config.yaml
train_examples: 15625
spec_augment: false
vocab_size: 32
encoder_depths: [12]
encoder_kernel_size: 5
decoder_positions: "rope"
lr_schedule: "cosine"
Rows from block 5 of the text decoder of a small encoder-decoder audio transcriber, named by matrix and row number. Rows with one number belong to one neuron. Each number is 128 + 32 x the weight over its row's rms, rounded and kept within 0 to 255. All counts start at 0. Numbers have three digits each.
After each neuron's rows are labels from the 100 texts, of 14976, where the neuron reaches its highest value: "fires on" is the input token at the peak. Only what is clearly more common there than usual is listed. The data: read English sentences (LibriTTS-R).
# fc1: MLP up (decoder.blocks.5.mlp.fc1.weight, 576x192), inputs 128-191
# fc2: MLP down (decoder.blocks.5.mlp.fc2.weight, 192x576, transposed), outputs 128-191

fc1.489:125143075072208154099182118121175113138127121150129076178113138124105159091099094118147090137145128186143097113132095093144094184098194096126158061082089127129139154113150081182091122201117133
fc2.489:165142134085189177141132133134123186148109179114154142095131097156138147086128131110132172103032140122108087120159104111157145106148126125084141134191107138091167152133107121116149084113130102
fires on: "i"; "a"

fc1.532:091143147063154155082097120114122099148130109129127136128133144116049137187132123163163131130088165161131148139156112102110182102183156143153123190111074165139153140148144105127099136112095108
fc2.532:126118158163129162175137114093142096152055123079124185138111086148090089148111114088107192117155149127153177106145129144170185120072137068183099118115108170132156087153087123135140111122114093
fires on: "s"; " "; "d"

fc1.353:144120144154131168071136101078102155162152071154064101170127125116118120169179057090081149126133151119142041145168131146141131112087113127104170177146131074086153147139100139103134161184118170
fc2.353:107084176209133094189097123103142204139135106135161106083162123154173120118116077117098184118108157179135126114105060161125140091162095117130154106191101154111132126108159139101146113100159159
fires on: "t"; "n"

fc1.130:103062086101112111131104102112087152117137091151098071146128086129106114075136111139159153122110107170137128146136144177110086134120152153162171093194116142110133125161179151109122109144169168
fc2.130:162175094105094062118121115124166069152113143122151135130110130088137129160152178116106124107101230124096169144145094106144130076112119126085169111090168122130159159123134090144173119133159097
fires on: "n"; "u"

fc1.332:138106051140157106132147170105122149116144174177176082162165149105137119135155135072119088111130075158157111177141151127132105140095162208107116125117135130078142164093106147149113125134085174
fc2.332:107171060054099134113147170124131163092177132114132101079196128134114154124238080136151123090098176145125075116161101151166125095123168150174094156156111146141104123143151100094152150121161087
fires on: "l"; "a"; "p"; "n"

fc1.181:090060103130152138123109109088173143185155111127057141121138128184070112076140133103156114131135142102129094145097093151117147096155113083169136137184163116146114080117121094131139111133095155
fc2.181:150116139085190144124129101131125171178141075090162155090180104228160194151105145130100183142119089147089110062126184167140119196163163084099079141132118124106112156111085125079146153137078128
fires on: "n"; "o"; "l"

fc1.436:102107165104197158113106114086132117127143140184104114114127091134130139068091175126102123150110129155130162187104092090144099102101111115096110116160174116119159143117184152176103077073096184
fc2.436:070131141141166165111102100175121187110231131181166134115115122104139092117146109111129127116119145186146084149113100102129128141108156205100097117111101125105151115190102114199222150110211037
fires on: "m"; "d"; "p"

fc1.428:180103072146174153190118142117160146134119104135033124143153174096116147109087147173060142126117112143138132178165143102159167150187136117134180027128100067096097150140185124147139109179182112
fc2.428:196128155164077205076108118124140126120133142132185126125095152121157163168093031144085129107137125164139167072171095156093116135144083131139050218126135148149107134078105167150147103181092113
fires on: "m"; "r"

fc1.121:085090083106145130127150136163106123091108069177139140121117129190119157149102117081111129160094098154119149142160129115068159137150068115133160130102159147142123129139127115171099132173162091
fc2.121:132063145135103088133137087106139069138090137119132171167092173165125105141101171167179147157106142120123096116063120165138116219165132174139171115135085101160172087090098142170083141126164091
fires on: "o"; "e"

fc1.303:153108152128149154148122106101134147144171087149083144133118163151113163151129144095167099160138120168108101077153184109167164127096183227096151129068116137090116118108118221126136104164114188
fc2.303:119182091125091061058151111153090127113139137140227116083135133097124099142134207139133078108099176082113147159049126131147119129218120097103176158116126100117120163094117095152134149160123118
fires on: "t"; "c"

fc1.343:131150118093156161176157116139141128111114181184084085143166097182119204147169102174132157171084098122100103125159132079134124092157154172085140130116073116094175150075106113113149088111133163
fc2.343:119091135133133167118125074146110073112096115128145080105144115202176128136075134133179123157124109161129135129096107090115105159166200154120143070107159116136072151089144206162116088142142155
fires on: "o"; "u"

fc1.17:107123176136140120114128152154145097132154115102175148148126139194080110128135124101146155086058097090102109122115130155119145171114124162146160115137142107087153095181155161136112128118133192
fc2.17:151126146160185163153135120130170080104124106147153147127156134148160126119122107146124199102128076158127185151059142133104128176144168121182119088151098109141143153117140100156133147148171114
fires on: "i"; "n"; "o"

fc1.57:130126105171119200127097055120177158158142132162114136127122128146121118047084132153146151109101061137142111177153117094140151123098181093141162137113130125111164081161125131248120129170149133
fc2.57:089111145159067111126109131155136095100136146143214131097168159133194084104120136101101110179119160129091107111114134121128115097174108130114144185141176113163115132109089165040151102110102192
fires on: "m"; "y"; "r"

fc1.507:117137105078132141090119134043148182202183100137098103135201139117152191111083145123162124095123101169128165197121110183086159168111142085124176164171173168100116079107141174143111130157134108
fc2.507:109107154105101141060080106092183099142127124154162126148207153172156140163079130140089116145101167088127129141116084118167126120087088130138141133116163092155063161131155154161097102163114159
fires on: "l"; "i"; "w"

fc1.275:154135113113103138160136100133148123155154140119091097123122123155129093104084121137109151171065147131136144067126128176123158165101177172103176146109118088094141138114138168164162087093169152
fc2.275:088097141081171090105138098139103126050084129074067125107126073084114129157130153108172153157175153122121122095155108129113131119122057118170089115051099115159125087160150112133060153144136097
fires on: "n"; "g"; "r"

fc1.347:134094115105103177183098169048139148150163120141119101117143144145106129069105169155104085143153092188119080161097089142119134169144104118126172105159127081109084108135130109077108139085155181
fc2.347:115082094175123110136117155164107104103051151089107119133113124106113049090129160115153138088152143135152137093145191157123121152111065145154160086075090114117183139152124111155096137098157121
fires on: "w"; "o"

fc1.129:099173108096173140085110114147083122174088099153126086087187167098129155105115154107102142160132142148099084150160151137101099139094095097079175095151160079094148146130112144124107144153080126
fc2.129:158151120097163063101154080158129099138191141124063172139177080126123084109153071124191089110159126122104128119134107129126125101101160137096099155119074165147104115139186168168156161111139131
fires on: "t"; "o"; "g"

fc1.538:151110141098176122193142075097081071127136119154102142155135124096113180111191135186079116157106139178125135124151126121106116091083166189142096178109142147077099117115123117129114098130140190
fc2.538:129197199108111121121134150098121117137112114167075129149197107158180128109162119147105160117150068147114080110154115145145129116108149128167112094158125188190112124155091117148111122087181153
fires on: "o"; "e"; "w"

fc1.494:120146121102154111153088121108110137074142118140119028146104072107149152093130112127150156134074145159147137136128176140122122201133147188147168108116127080111095103083106196140147078152142151
fc2.494:054125132123158120172110064124125076120189133149103136118095140085114137097117155096126119103106162142123117140137025126113143097140065135149107136089123149132057135105140120126134109110156128
fires on: "o"

fc1.110:101147106110171176121102150128125132143137067090097107123152145120144164115121133114150101078108130122164124242164115145096162173087140157102194135095159057139098127130184118121063157154126129
fc2.110:150116170134128171148094172119115185117096177158192094132106122147152099099111147210058170143103139115105118081161186115118122121135140135158139118053092166109141123140063149111196106155185170
fires on: "n"; "s"; "o"

fc1.466:078168148128190088185152164155154117117132165168070174175158165163045126117147110117089130139122139118119129126135091119087089119145080132153119100123096099138193099162141132096127101127085096
fc2.466:140161101003123143093146139142126165126113145120124132139185084154098150209117139108165180138151085148111163157163148067110118123124115129106098142133139153106128124169075114136146134118113173
fires on: "o"; "i"; "u"

fc1.12:101086112077129090119065130100126108078154061141123073150163105159159147110120175155161098166115109150102109179118115092102118207159192227085105129140082133148135155196140108125119094147139149
fc2.12:129124146097110217115108082132112175089082127178161142174092139087168159150109116103086168120053068195142137108125189172158117154127092137153135092133096087069062155108095117112137113156141185
fires on: "w"; "d"; "l"

fc1.476:120111163135164117106107171086102178136102059193105075134152120151146098092133101126137140108128086168161127104151104113105141136095093147152146102102101179053187128111157105164106085082154136
fc2.476:093117098178103177127137136106145091095132149104115186163062167144136037076174193078100095142143125101118139129106149154118141133153096144159157106133125144165159133164120113158123149124111136
fires on: "t"; "l"; "r"; "u"

fc1.239:077114120075118207219126105120148107131128123125156141123176154124102213160133143153103151123105102138122141096115108114157160152065202172089118097086156058111100144123162134108113091132097129
fc2.239:149150144127132097072165091172127094152116139117133148054132098133109142099167139052129165114125140123119136082141116105134101169114111116064166126167153109148120147065225137165099123124144075
fires on: "n"; "g"; "c"

fc1.201:117112119132119168154122138039124135144181127171142100118113110142185199102162128175066088129107110178134090138132098093109133142144157179088100153080170143093176105217156124143104136159108078
fc2.201:095141172106162197065105157141134164116088165109125134101151144070177062139124108093165116127174178130163107139145161125204129109110104181117130118136133125142060145114124101062127127091125166
fires on: "a"; "i"

fc1.18:153131103162155132193119146153108114139149145149186173140111120120130111089115156150110130091145122152163123164117168170127163178099082165125161074140076116135177118201141100157172159161134098
fc2.18:135080101121086096144091109132109107096108111122119128126077128124103162140137233152184172129143151115131089124099155158126162151158133153139155101135142087086107093161109104079121093095197103
fires on: "m"; "a"

fc1.235:137140146066121141110132128100115103073163122149179090132155116125087119107117212145090131131077127142132073166115136148078082162086152161162101085106107140128112141107184145125110114109107132
fc2.235:131151157143156154156088115124178166150121181103064145120068143109143101071108107151065127182139081115148073109111122143151141143155132116122152169146159121129105092076189090103090123098148110
fires on: "n"; "a"

fc1.287:179117091145118164135137095106130134111132107185116089115098134126080152101079207150113128153141080175179131113134155145122076214152182137164111091117190138015068095085135197149108095102097173
fc2.287:063190115096156102136109065134136120098102119127088145144101096127189147160159128157126139126126183113131160127189124112115122117106080172210059143111068116096179133125104151102182176165163172
fires on: "l"; "d"; "u"

fc1.80:115096093070121156142112142095139121175131024091104146150163130135108186172128144132107203120129113164088123209092066117135137185212171100102156103150076083111153064151111088138126138172118110
fc2.80:097136108128128158100172134127147102170189120102178144106217113117181158167135109086037152166098133171120114140146127119126106117147152110144097154118115132047099133091099117160146091119129137
fires on: "w"; "b"

fc1.102:144107171112156107148126134136128152167188095139140113160161110177132140137170172131158123124133184106106102167150102076164131089130134130124157132127148147101109158184179111174093061146134084
fc2.102:100119070140117118140134110163131182090154117141068168156118089043124132100116144154120101172129138123130138091079076130118142076123128060086176180080106145117181134099136133183170182095116110
fires on: "a"; "g"; "d"

fc1.320:057071161115141115163096100149109104149109132140064122167169066127146142094087152086170099110145086132156125160129157151161136219103097132173148134204163117115144114137093163093085121125083220
fc2.320:083185127149077093135147130150138158102069117115111136144125112171126116140127104095125120119133136162125150130142087158104175085153113060128132100123121111085112136152141148162133175114130166
fires on: "t"; "l"; "d"

fc1.234:137130146122136093096099150141143081083124136164091094129147062136079109089209168134098143076129152113169120116210124118145135145138102151119186167124156103142131091146164132179056135120178133
fc2.234:149146136110150127137149178105106114132128116105152095126176098112095162178140101162155164152139082168165115129090106115195138158112070097122168081200128138111116101124176122067147121136115129
fires on: "m"; "r"

fc1.314:170154187157114134151118147116182102122094135132090128162241152123120109142125168121095175156113112086116111138122124156110125143151157142083158130093110154119144092076136181142174099136133178
fc2.314:109133117115188148085170117171143067155138135109176101074208172147147132121096085111056113121150165138119143127144122083142135107127197080073090096116147117131123157139153109113156103120098133
fires on: "o"; "r"

fc1.113:091147114128175172129140140149147114196135054127131119120158108093130152164164204149088115102117115131100144135157117167125132118064150154119149097061148056133121166182078146152143116101145113
fc2.113:068187184152156125114083133102120109120159076125157163106113137141204126160110088067131119118108173100108111107108085080185150131113143094180084141144128130101070142162123098111171138153153088
fires on: "w"; "m"; "r"; "f"

fc1.249:162127090105190160110116132141130147119188072141093122098134092140063094126120112092170145133126174106149093142124065092117100136125123152104161137117138077078154148118176150157140099147114129
fc2.249:123207175168145078138102099128108178168135143093117167135126121115187150078158189155107104075143078049168100118161121114107105098110162174151209139193127178104144141114187135183154178136136101
fires on: "n"; "i"

fc1.16:148098132094122120108099150072133139159125136138153135113152118173115133138148229125094176147130057120139090130119140166071153186112155156133122089137134109076160114037092114143126086097089151
fc2.16:158119112112115058161205100132140123150092145112138123099113109126075163144137227186132120171153150129133135127126162126078145088182107121099141180096205069108098118106173098075115104083102123
fires on: "o"; "<end>"; "l"; "u"

fc1.252:127157073094132124194134115103105162169145133131079147149142097139150145135159082168106133098112102112157157162113158160066109140119141197082158126152144135084129117118174119165175078165135126
fc2.252:060182062071145102121139105143143110133136130120134105133161098110134158169153115115165103136165154170088141117158171109151123082117111114084143105137149103167091175111094124092057146152198133
fires on: "i"; "y"