config.toml
vocab_size = 32
encoder_arch = "ecapa_tdnn"
encoder_activation = "relu"
encoder_depths = [12]
encoder_kernel_size = 5
fusion = "cross_attention"
decoder_activation = "gelu_tanh"
decoder_mlp_ratio = 3
decoder_inner_norm = false
decoder_positions = "rope"
init = "trunc_normal_002"
residual_init = "zero_last"
steps = 8100
epochs = 66.4
Rows from block 5 of the text decoder of a small encoder-decoder audio transcriber, named by matrix and row number. Rows with one number belong to one neuron. Each number is 128 + 24 x the weight over its row's rms, rounded and kept within 0 to 255. All counts start at 0. Numbers have three digits each. After the name is the row's rms in percent of the matrix's.
After each neuron's rows are labels from the 100 texts, of 14976, where the neuron reaches its highest value: "fires on" is the input token at the peak. Only what is clearly more common there than usual is listed. The data: read English sentences (LibriTTS-R).
# fc1: MLP up (decoder.blocks.5.mlp.fc1.weight, 576x192), inputs 64-127
# fc2: MLP down (decoder.blocks.5.mlp.fc2.weight, 192x576, transposed), outputs 64-127

fc1.64 101:096094100123147131144141155163144159085143151142122122106129143119112074154092155126146144140126167110102140151148125107136111096101130151134139146094141091136165102147091126136142144084119145
fc2.64 097:141115127114142135185100155085110121119093053137130155097144132137125106141145109144132127156100119147131138135156084142089160147139162144108146203150137155120136114168105141131135106134107159
fires on: "a"; "i"

fc1.311 103:107175164109178110127093129156138139100112118126109115110140121100134113139145127107156152126166149133115154117160080089120095132124096156123143116105109078126157153121105126108160097117085102
fc2.311 099:132128114173134147136164141139143122128188195125121094185176167130114139114138125133143146127099122146130166083140163138179132107123131123152119125119138134138131108107113123075106119155134131
fires on: " "; "c"; "r"

fc1.234 102:123135157096134084100166125135156128080192104103142084148135130112140162122117107131111116132180100097082123135149106137116134118132155097152127136102077092115111125058129175115138122111114155
fc2.234 109:111178148085138148109110111165119095118073122153162122070120184123105146135139160150117160127111096162134135113132170134107147116169140111145131133145118100109125085113134130133142156110132150
fires on: "m"; "r"

fc1.515 109:137175124181108121140094140126142141105151099112141119128108108090123122128119156128145139133178145132136153151121135132100145093107149122142167139124177122141127170132127123137147128109106096
fc2.515 101:110134119079134098168128118133136135142128164104143162126145143146180132137153099131150134133107127127138117084129097113144128121060120094144131133164103128140206126166158120142103126138155131
fires on: "r"; "u"

fc1.537 094:108124114082165156117179148135157182119171107098155143096092093143106142125113120147151156130141132107128129143110143139110115127097128166125171165106123094124118176116123117129158144124103104
fc2.537 092:136134140139170130105089098125136133093102147132178111091123146124112152167077140149151102105113145102114097110106128150132128115181134076110107117144088137124159117106133100150133131127152145
fires on: "f"; "o"; "u"

fc1.109 098:103159147157162126142136146115108121132148099133150107072143112111151134138127135101110109089150109136091112117120139131111147103169103104152128173098105089115152108083124144142150102120137108
fc2.109 100:120084152098142180150147127121131108081148195130135116158167145145132141110147105155131128135113120133125115097146112129162132147132144109162134129118101115128135099100144141142106105124141152
fires on: " "; "t"

fc1.226 094:163100098132128124092123138164153089121144129131164131133136167128105121188134119112108113102162101140146109147155164132125132089113149151114170094125084141155079116138072164097115114101083095
fc2.226 111:131083128149157134138162103119136114078103105101145127126157147107160148121090136160137099116089127110083159141124105107121137146165130116128111137111149161108181148166142160169085156090130160
fires on: " "; "r"; "o"

fc1.111 103:123133125135152146098153131097121128113105181124128104184135118103128127129088107111132123084181152094140174130185127149133119131111170110155113140104175121169122122125134111146164142104116130
fc2.111 100:106136135185140114150117125115119138127116099095156144128170097104132137165200115114143100133102134147132120130146111135123123120128110137110086099159118102097058158127114133100116152139129117
fires on: "<end>"; "t"

fc1.392 099:146142134170148157120140142145194137120175126132180083182083116148123143124094120119154113110151128076131136174148137133097145120073107169153197119117104162116110126133135150120165144106097123
fc2.392 097:107120147102154141080122122113127154127121164152184197132089125160131157113150121117129143153118121104129139142102116129147126136132139097169104109159108148139130147160160151168150109134127133
fires on: "f"

fc1.339 081:149100139119105158149167134112127134100135103125094114174165115140081118108192116128132092131183133075181126187114071115127092125135103139151178125131148096135149164132108105161140098130101109
fc2.339 070:109138123125121114141152109123101138102136075146120138100138101144173119158135129115150135124115118124143138109121085141135159126111104135157057148161106092139117113148133123123160112126109091
fires on: "r"; "d"; "n"; "v"

fc1.265 100:122166169135125138103118116137124141136143102133130162174131134151086114154152125136097108111107143172096125148161148139132138136148128101196162116099114090131109102140134141143084072151077115
fc2.265 082:126125141087139107149125162085124120168119099109125163091093123111165114147120142151121092132077125119121116140157126136129132078142167122147081128115110138116146129119113125131079187102126160
fires on: "m"; "r"

fc1.191 095:147126174132139098115144152101154135125105136123138133098118146081121142121117119110107080136171120053116159149140145090073113138094121139147130138092116128135158115089143119146170122137078121
fc2.191 110:151145102126085156106136126158137118079165137090145142155137174146099138125157146144140108144142154127107131149123141148166139109171136111117155176149116133106140106090133131147130149128128115
fires on: "e"

fc1.373 101:156117120135176134150102128137102156062168144135116136135115109089115127085105148138150153128139145102107152115154158090086110156107124187167114126146117124133173151113128149133079114120139098
fc2.373 103:105154124096102122111094143098203091136132152134160112150148150158077142134155103127072141115151067130134150091155164137121133113133155124146130117105164100156100125103127114090154173078184149
fires on: "e"; "i"; "u"

fc1.133 092:114141121106151119097115118132139120114122164114096070124094095124103102151123150132109093094137124160117155102155161156137108133106116140172135087122119143184115121132176106101135101116134124
fc2.133 085:121121148165088141148129154117139138137144110122120173157151119124183141132141120149101048137120109126116136128119129127098140143148167106087169136149110155122091166104121122120132169121136154
fires on: "m"; "e"

fc1.77 104:137056126135149119128173118168147138133155120123170109159102150107079134142125145152158143101127151119168117147161139123141082120109144125175149125097170107097109097121128135149130128130103108
fc2.77 099:103175119127167085122100126104142130156127190089115139092111120177135133126138135174115148153121148123101125108144138122087141122118106153119137133108135153164154167171135148116097083076158170
fires on: "h"; "c"; "r"

fc1.162 102:145101123135106130080141146132141133140098105164141121166142130146109114146117133102129118096137137153146123156110175107134086087093139133155164084114164118133120076132118146069109141165130127
fc2.162 104:112108132140115133149132164172150149133122132115131107148146178126139113153136132142079172128139105098135106091079139083143156144098122127152089114141140153127154118155104146117161078152116078
fires on: "a"; "l"

fc1.117 093:128139134143164134118145137155160142092146050110126088130112134164099149098120103135129126114137099120122142113132178102121135121091091119164167173101116123098168121117131140127148070158117128
fc2.117 087:110102119150143089102083173150107140135134124064135151127152157129131093132118133091119117119128138141119070116113133133127128096182156128114147146140094109114122094151119134119158155163098120
fires on: "f"; "g"

fc1.177 089:107128117121149096129123099152161182160150140158159122153167074077126115132148115126090135139133127113133095094137138142114109113110115174112160174127087123120138159116112124134178111102128092
fc2.177 073:117200129132129133149172102181078129104128121117088116139117141126085102133126145150152127130136137145129118157199139152136115161109151148164114116159135132107135114115091171116145102143107125
fires on: "r"; "c"; "j"

fc1.377 093:147084126135138128137166129111144137099124129123113115181094106129116124102150141135103124121104081096133136145130173158104098138079121150199152120107169074111094149158142124146134127146103104
fc2.377 090:122153110127131117120144096107119102137142187114109079082123089166109093127156113130106164110083151107130160157099178114177150087133102112099107140162161103139094134099151099121138156137106123
fires on: "f"; "m"

fc1.180 100:136125127112155138129104176088115135083149143115109111131106094097128088133143148131141158116180145089097126109148135162125103132115119149145149080121123117166124146154139170158135076090149147
fc2.180 088:153112123129118132083162116124155115120121082120142149145099144130112142104153128128130119107153130141135084088141143138154142075102107139106104174124145115162131141110108107130095128096133154
fires on: "<end>"; "o"; "h"; "r"

fc1.484 099:119144121104102108132143136116105187155126120138142135136112139124182107083110151127148136160117158114125121081153169141084097107133115147141116169128130108103114120122086127173109124131110128
fc2.484 118:131119100149162073129191128097151149132114153142096108167110165127128083130085131121115105125136119156100110101105127114109103186089120126128123103106120131155112135104142128155146103095131129
fires on: "r"; "u"

fc1.548 104:127138123137155153109138090154134107138114117157108122162066121098118128103144122123149091121148130107135143066103141127094090121125136160108148105093109162138141120102157121172082121139127147
fc2.548 116:119120127096123140152146192120128169095112156106147106104116160100088110188108132071116155113113123142126112134117160117126133143096129101122149094152127123132129156115122095129160195171131134
fires on: "e"; "a"; "n"; "i"

fc1.458 102:131100121126182105159123159055164148141171111114124114130136136172143137126134152145115052111119135098135115080119133124128071134071110182165122136118143140117137124136085111133124095094103112
fc2.458 109:121208132151123172117124126132132136101144122139107129174113097097134140129096161112125129133142126164121133133143077156130130142133105096109108106116090120153098142128096120112154128125124124
fires on: "t"; "d"

fc1.563 104:141112137117115091169131156119143103122128095075158144162136149142101153190093133140138112110126153078163137138132155110093124090155105156180143156143156121104074183115104136118104186108112109
fc2.563 093:125130114124146114112107141085102107135142131123113150115130109107146132107152119129158110104130103128125154160115117123134138169135140143122134067108108070131079165138128104120187142116102120
fires on: "t"; "c"; "l"

fc1.262 110:120136121145116148101143147156149173132173096129142090156129127112195099106136133143131149129168117077112136144119131142104116123076167175159119146162117150146106153124083124132135121106126127
fc2.262 106:088109122137158137086133123148125142128154115143100153093121126093141158124137121099113136154102117131124099083147100128147151124101108136136139126137086101124156153193136132091173108181120125
fires on: "f"; "r"; "k"

fc1.437 100:140149145118115098152140196130164141116106115099126131112126127151091139128124130121157133130131113120103149127157155125174128115084095126154106097121130112117135137158146104135124089098125152
fc2.437 108:147135139093149142169093110131142110134170145140106147177091102122136146118134112111149086152121118125148151065151110127118094140098135148146154079109109144108130078167130147172121115110121119
fires on: "t"; "g"; "r"; "<end>"

fc1.358 105:144111115160105111150120122170119139123100127103119132108135089159109128116090142085159138103130105054127124173096143140133127141152112161121115111132125102118154152082083140109149091150099134
fc2.358 113:113126124128134135128140163129104126129115162107133162126079145154131126120115142147152128116149157120116138102155161144109126127104153133157134124114120132167127172151115131124151119138111138
fires on: "e"; "n"

fc1.56 107:146097130115139084146122081144152138070140174132139108164087115092105097137115176059140084116089147115158138170141135133073135142116106133143119116084132125096148124124128110128089134153135136
fc2.56 101:127120124166150118114198147189146093134146117088176140142123155145171136108144130188145137138119123101110137136093128126161104127148178092145098152110133142112126148156143155116134141115125143
fires on: "h"

fc1.42 104:109119127106082118082111114147113172143137149164135095105139106154113148159130133119113140122123114104101163124143140161156134133115115133136146127115112106153102159130143135113133055095129098
fc2.42 098:121119116121136130163148151100131160124089158150118137155114151133110083128084119078150126152080136130127116091158110111145149138080114139142152141184143120121120125145109142136159119176130140
fires on: "h"; "c"; "f"; "l"

fc1.346 106:114125102128111123100133157150168122130137193104145136127102146140112105130079095130117121116194140125149116150160116123164142128134106136130138100147108133130120172077099107085124153088094095
fc2.346 104:133189131071118076151115104110100152172137126128087130126119074160166120123147162138100116151112099180118151136137101140152121129090142121131154088083122126139076118118158135128141053122133134
fires on: "t"; "d"; "y"; "o"

fc1.441 100:140141149154126129124143073144094134074138097147114097163130113112113144168136094114142124103198102113137116139100166104138080158076106101113139117142139113115143121125110094109169139131154093
fc2.441 102:118137149106132132137159142127138118128121122151119109119109184133108136119131159126127145147086138152137125159171136127085131126154151132157117084133093117143120117166113143131070069124130135
fires on: " "; "l"; "p"

fc1.74 100:095156134120126118142131156112123135145137090162093134153106076116097145111108110108173093132132103145106122178156130125116159125125091137112103159133099127150131124080121113137101124088136102
fc2.74 099:111155156116111150192063094170105135115119130101112165144140106132127105122134131115110166151146138119141141118102141124116140062104161078110110131130122148126146143124102166088171157142095103
fires on: "q"; "j"

fc1.539 095:123102130117120135099116156175158137122166120137103157101144108116122147111090118180136135099177101114138096077160149188094107090115132152133185123101124159131101132130146118124092111118124118
fc2.539 086:123082104111165114168173122125122145108116124089122180113143146134116096160116120119146164103116130108109076142087131115151124146173114130147120110162103093085147143152143125136095173103140105
fires on: "r"; "l"

fc1.464 097:107135112093148109113071131104139181092099143115094160128134118145102137140122149119125100125113106094101101132124179137124127133104109122141130096135118156128126126099109121112117164147119116
fc2.464 094:113082140119114119154132159166113136125083127093134135117177104101145085068129125159167142161105140147142116096111079143162122121088132133111128146129142170090165138129147127106165111143098093
fires on: "m"; "s"; "b"

fc1.397 099:116111117127149094132159120121137149097134095089101107171123151153165101125142125119123135124113185108120152108121145128082126114100118152114174118125120135134115164137082144135147150111102153
fc2.397 104:131127144119159119155079111148134127096136145154173154148122100125104141101129132154117118115136139114150133109127116150151141131149155117112158196180101129118158113140103115117159128134146109
fires on: "f"; "w"

fc1.488 095:132089130108168126150075150154139164153141162137127150146119122159099130139101143140143094101116112114120132115169132161094067113082088157162200117098165100146106129130129113104143127085117113
fc2.488 089:137124125139167196098135129167152114101125084165120136139113125134095193106156105157171121101094130118129128130145147124140113136166114158127105112135112122119098075125157143155102127156108142
fires on: "m"; "b"; "u"; "l"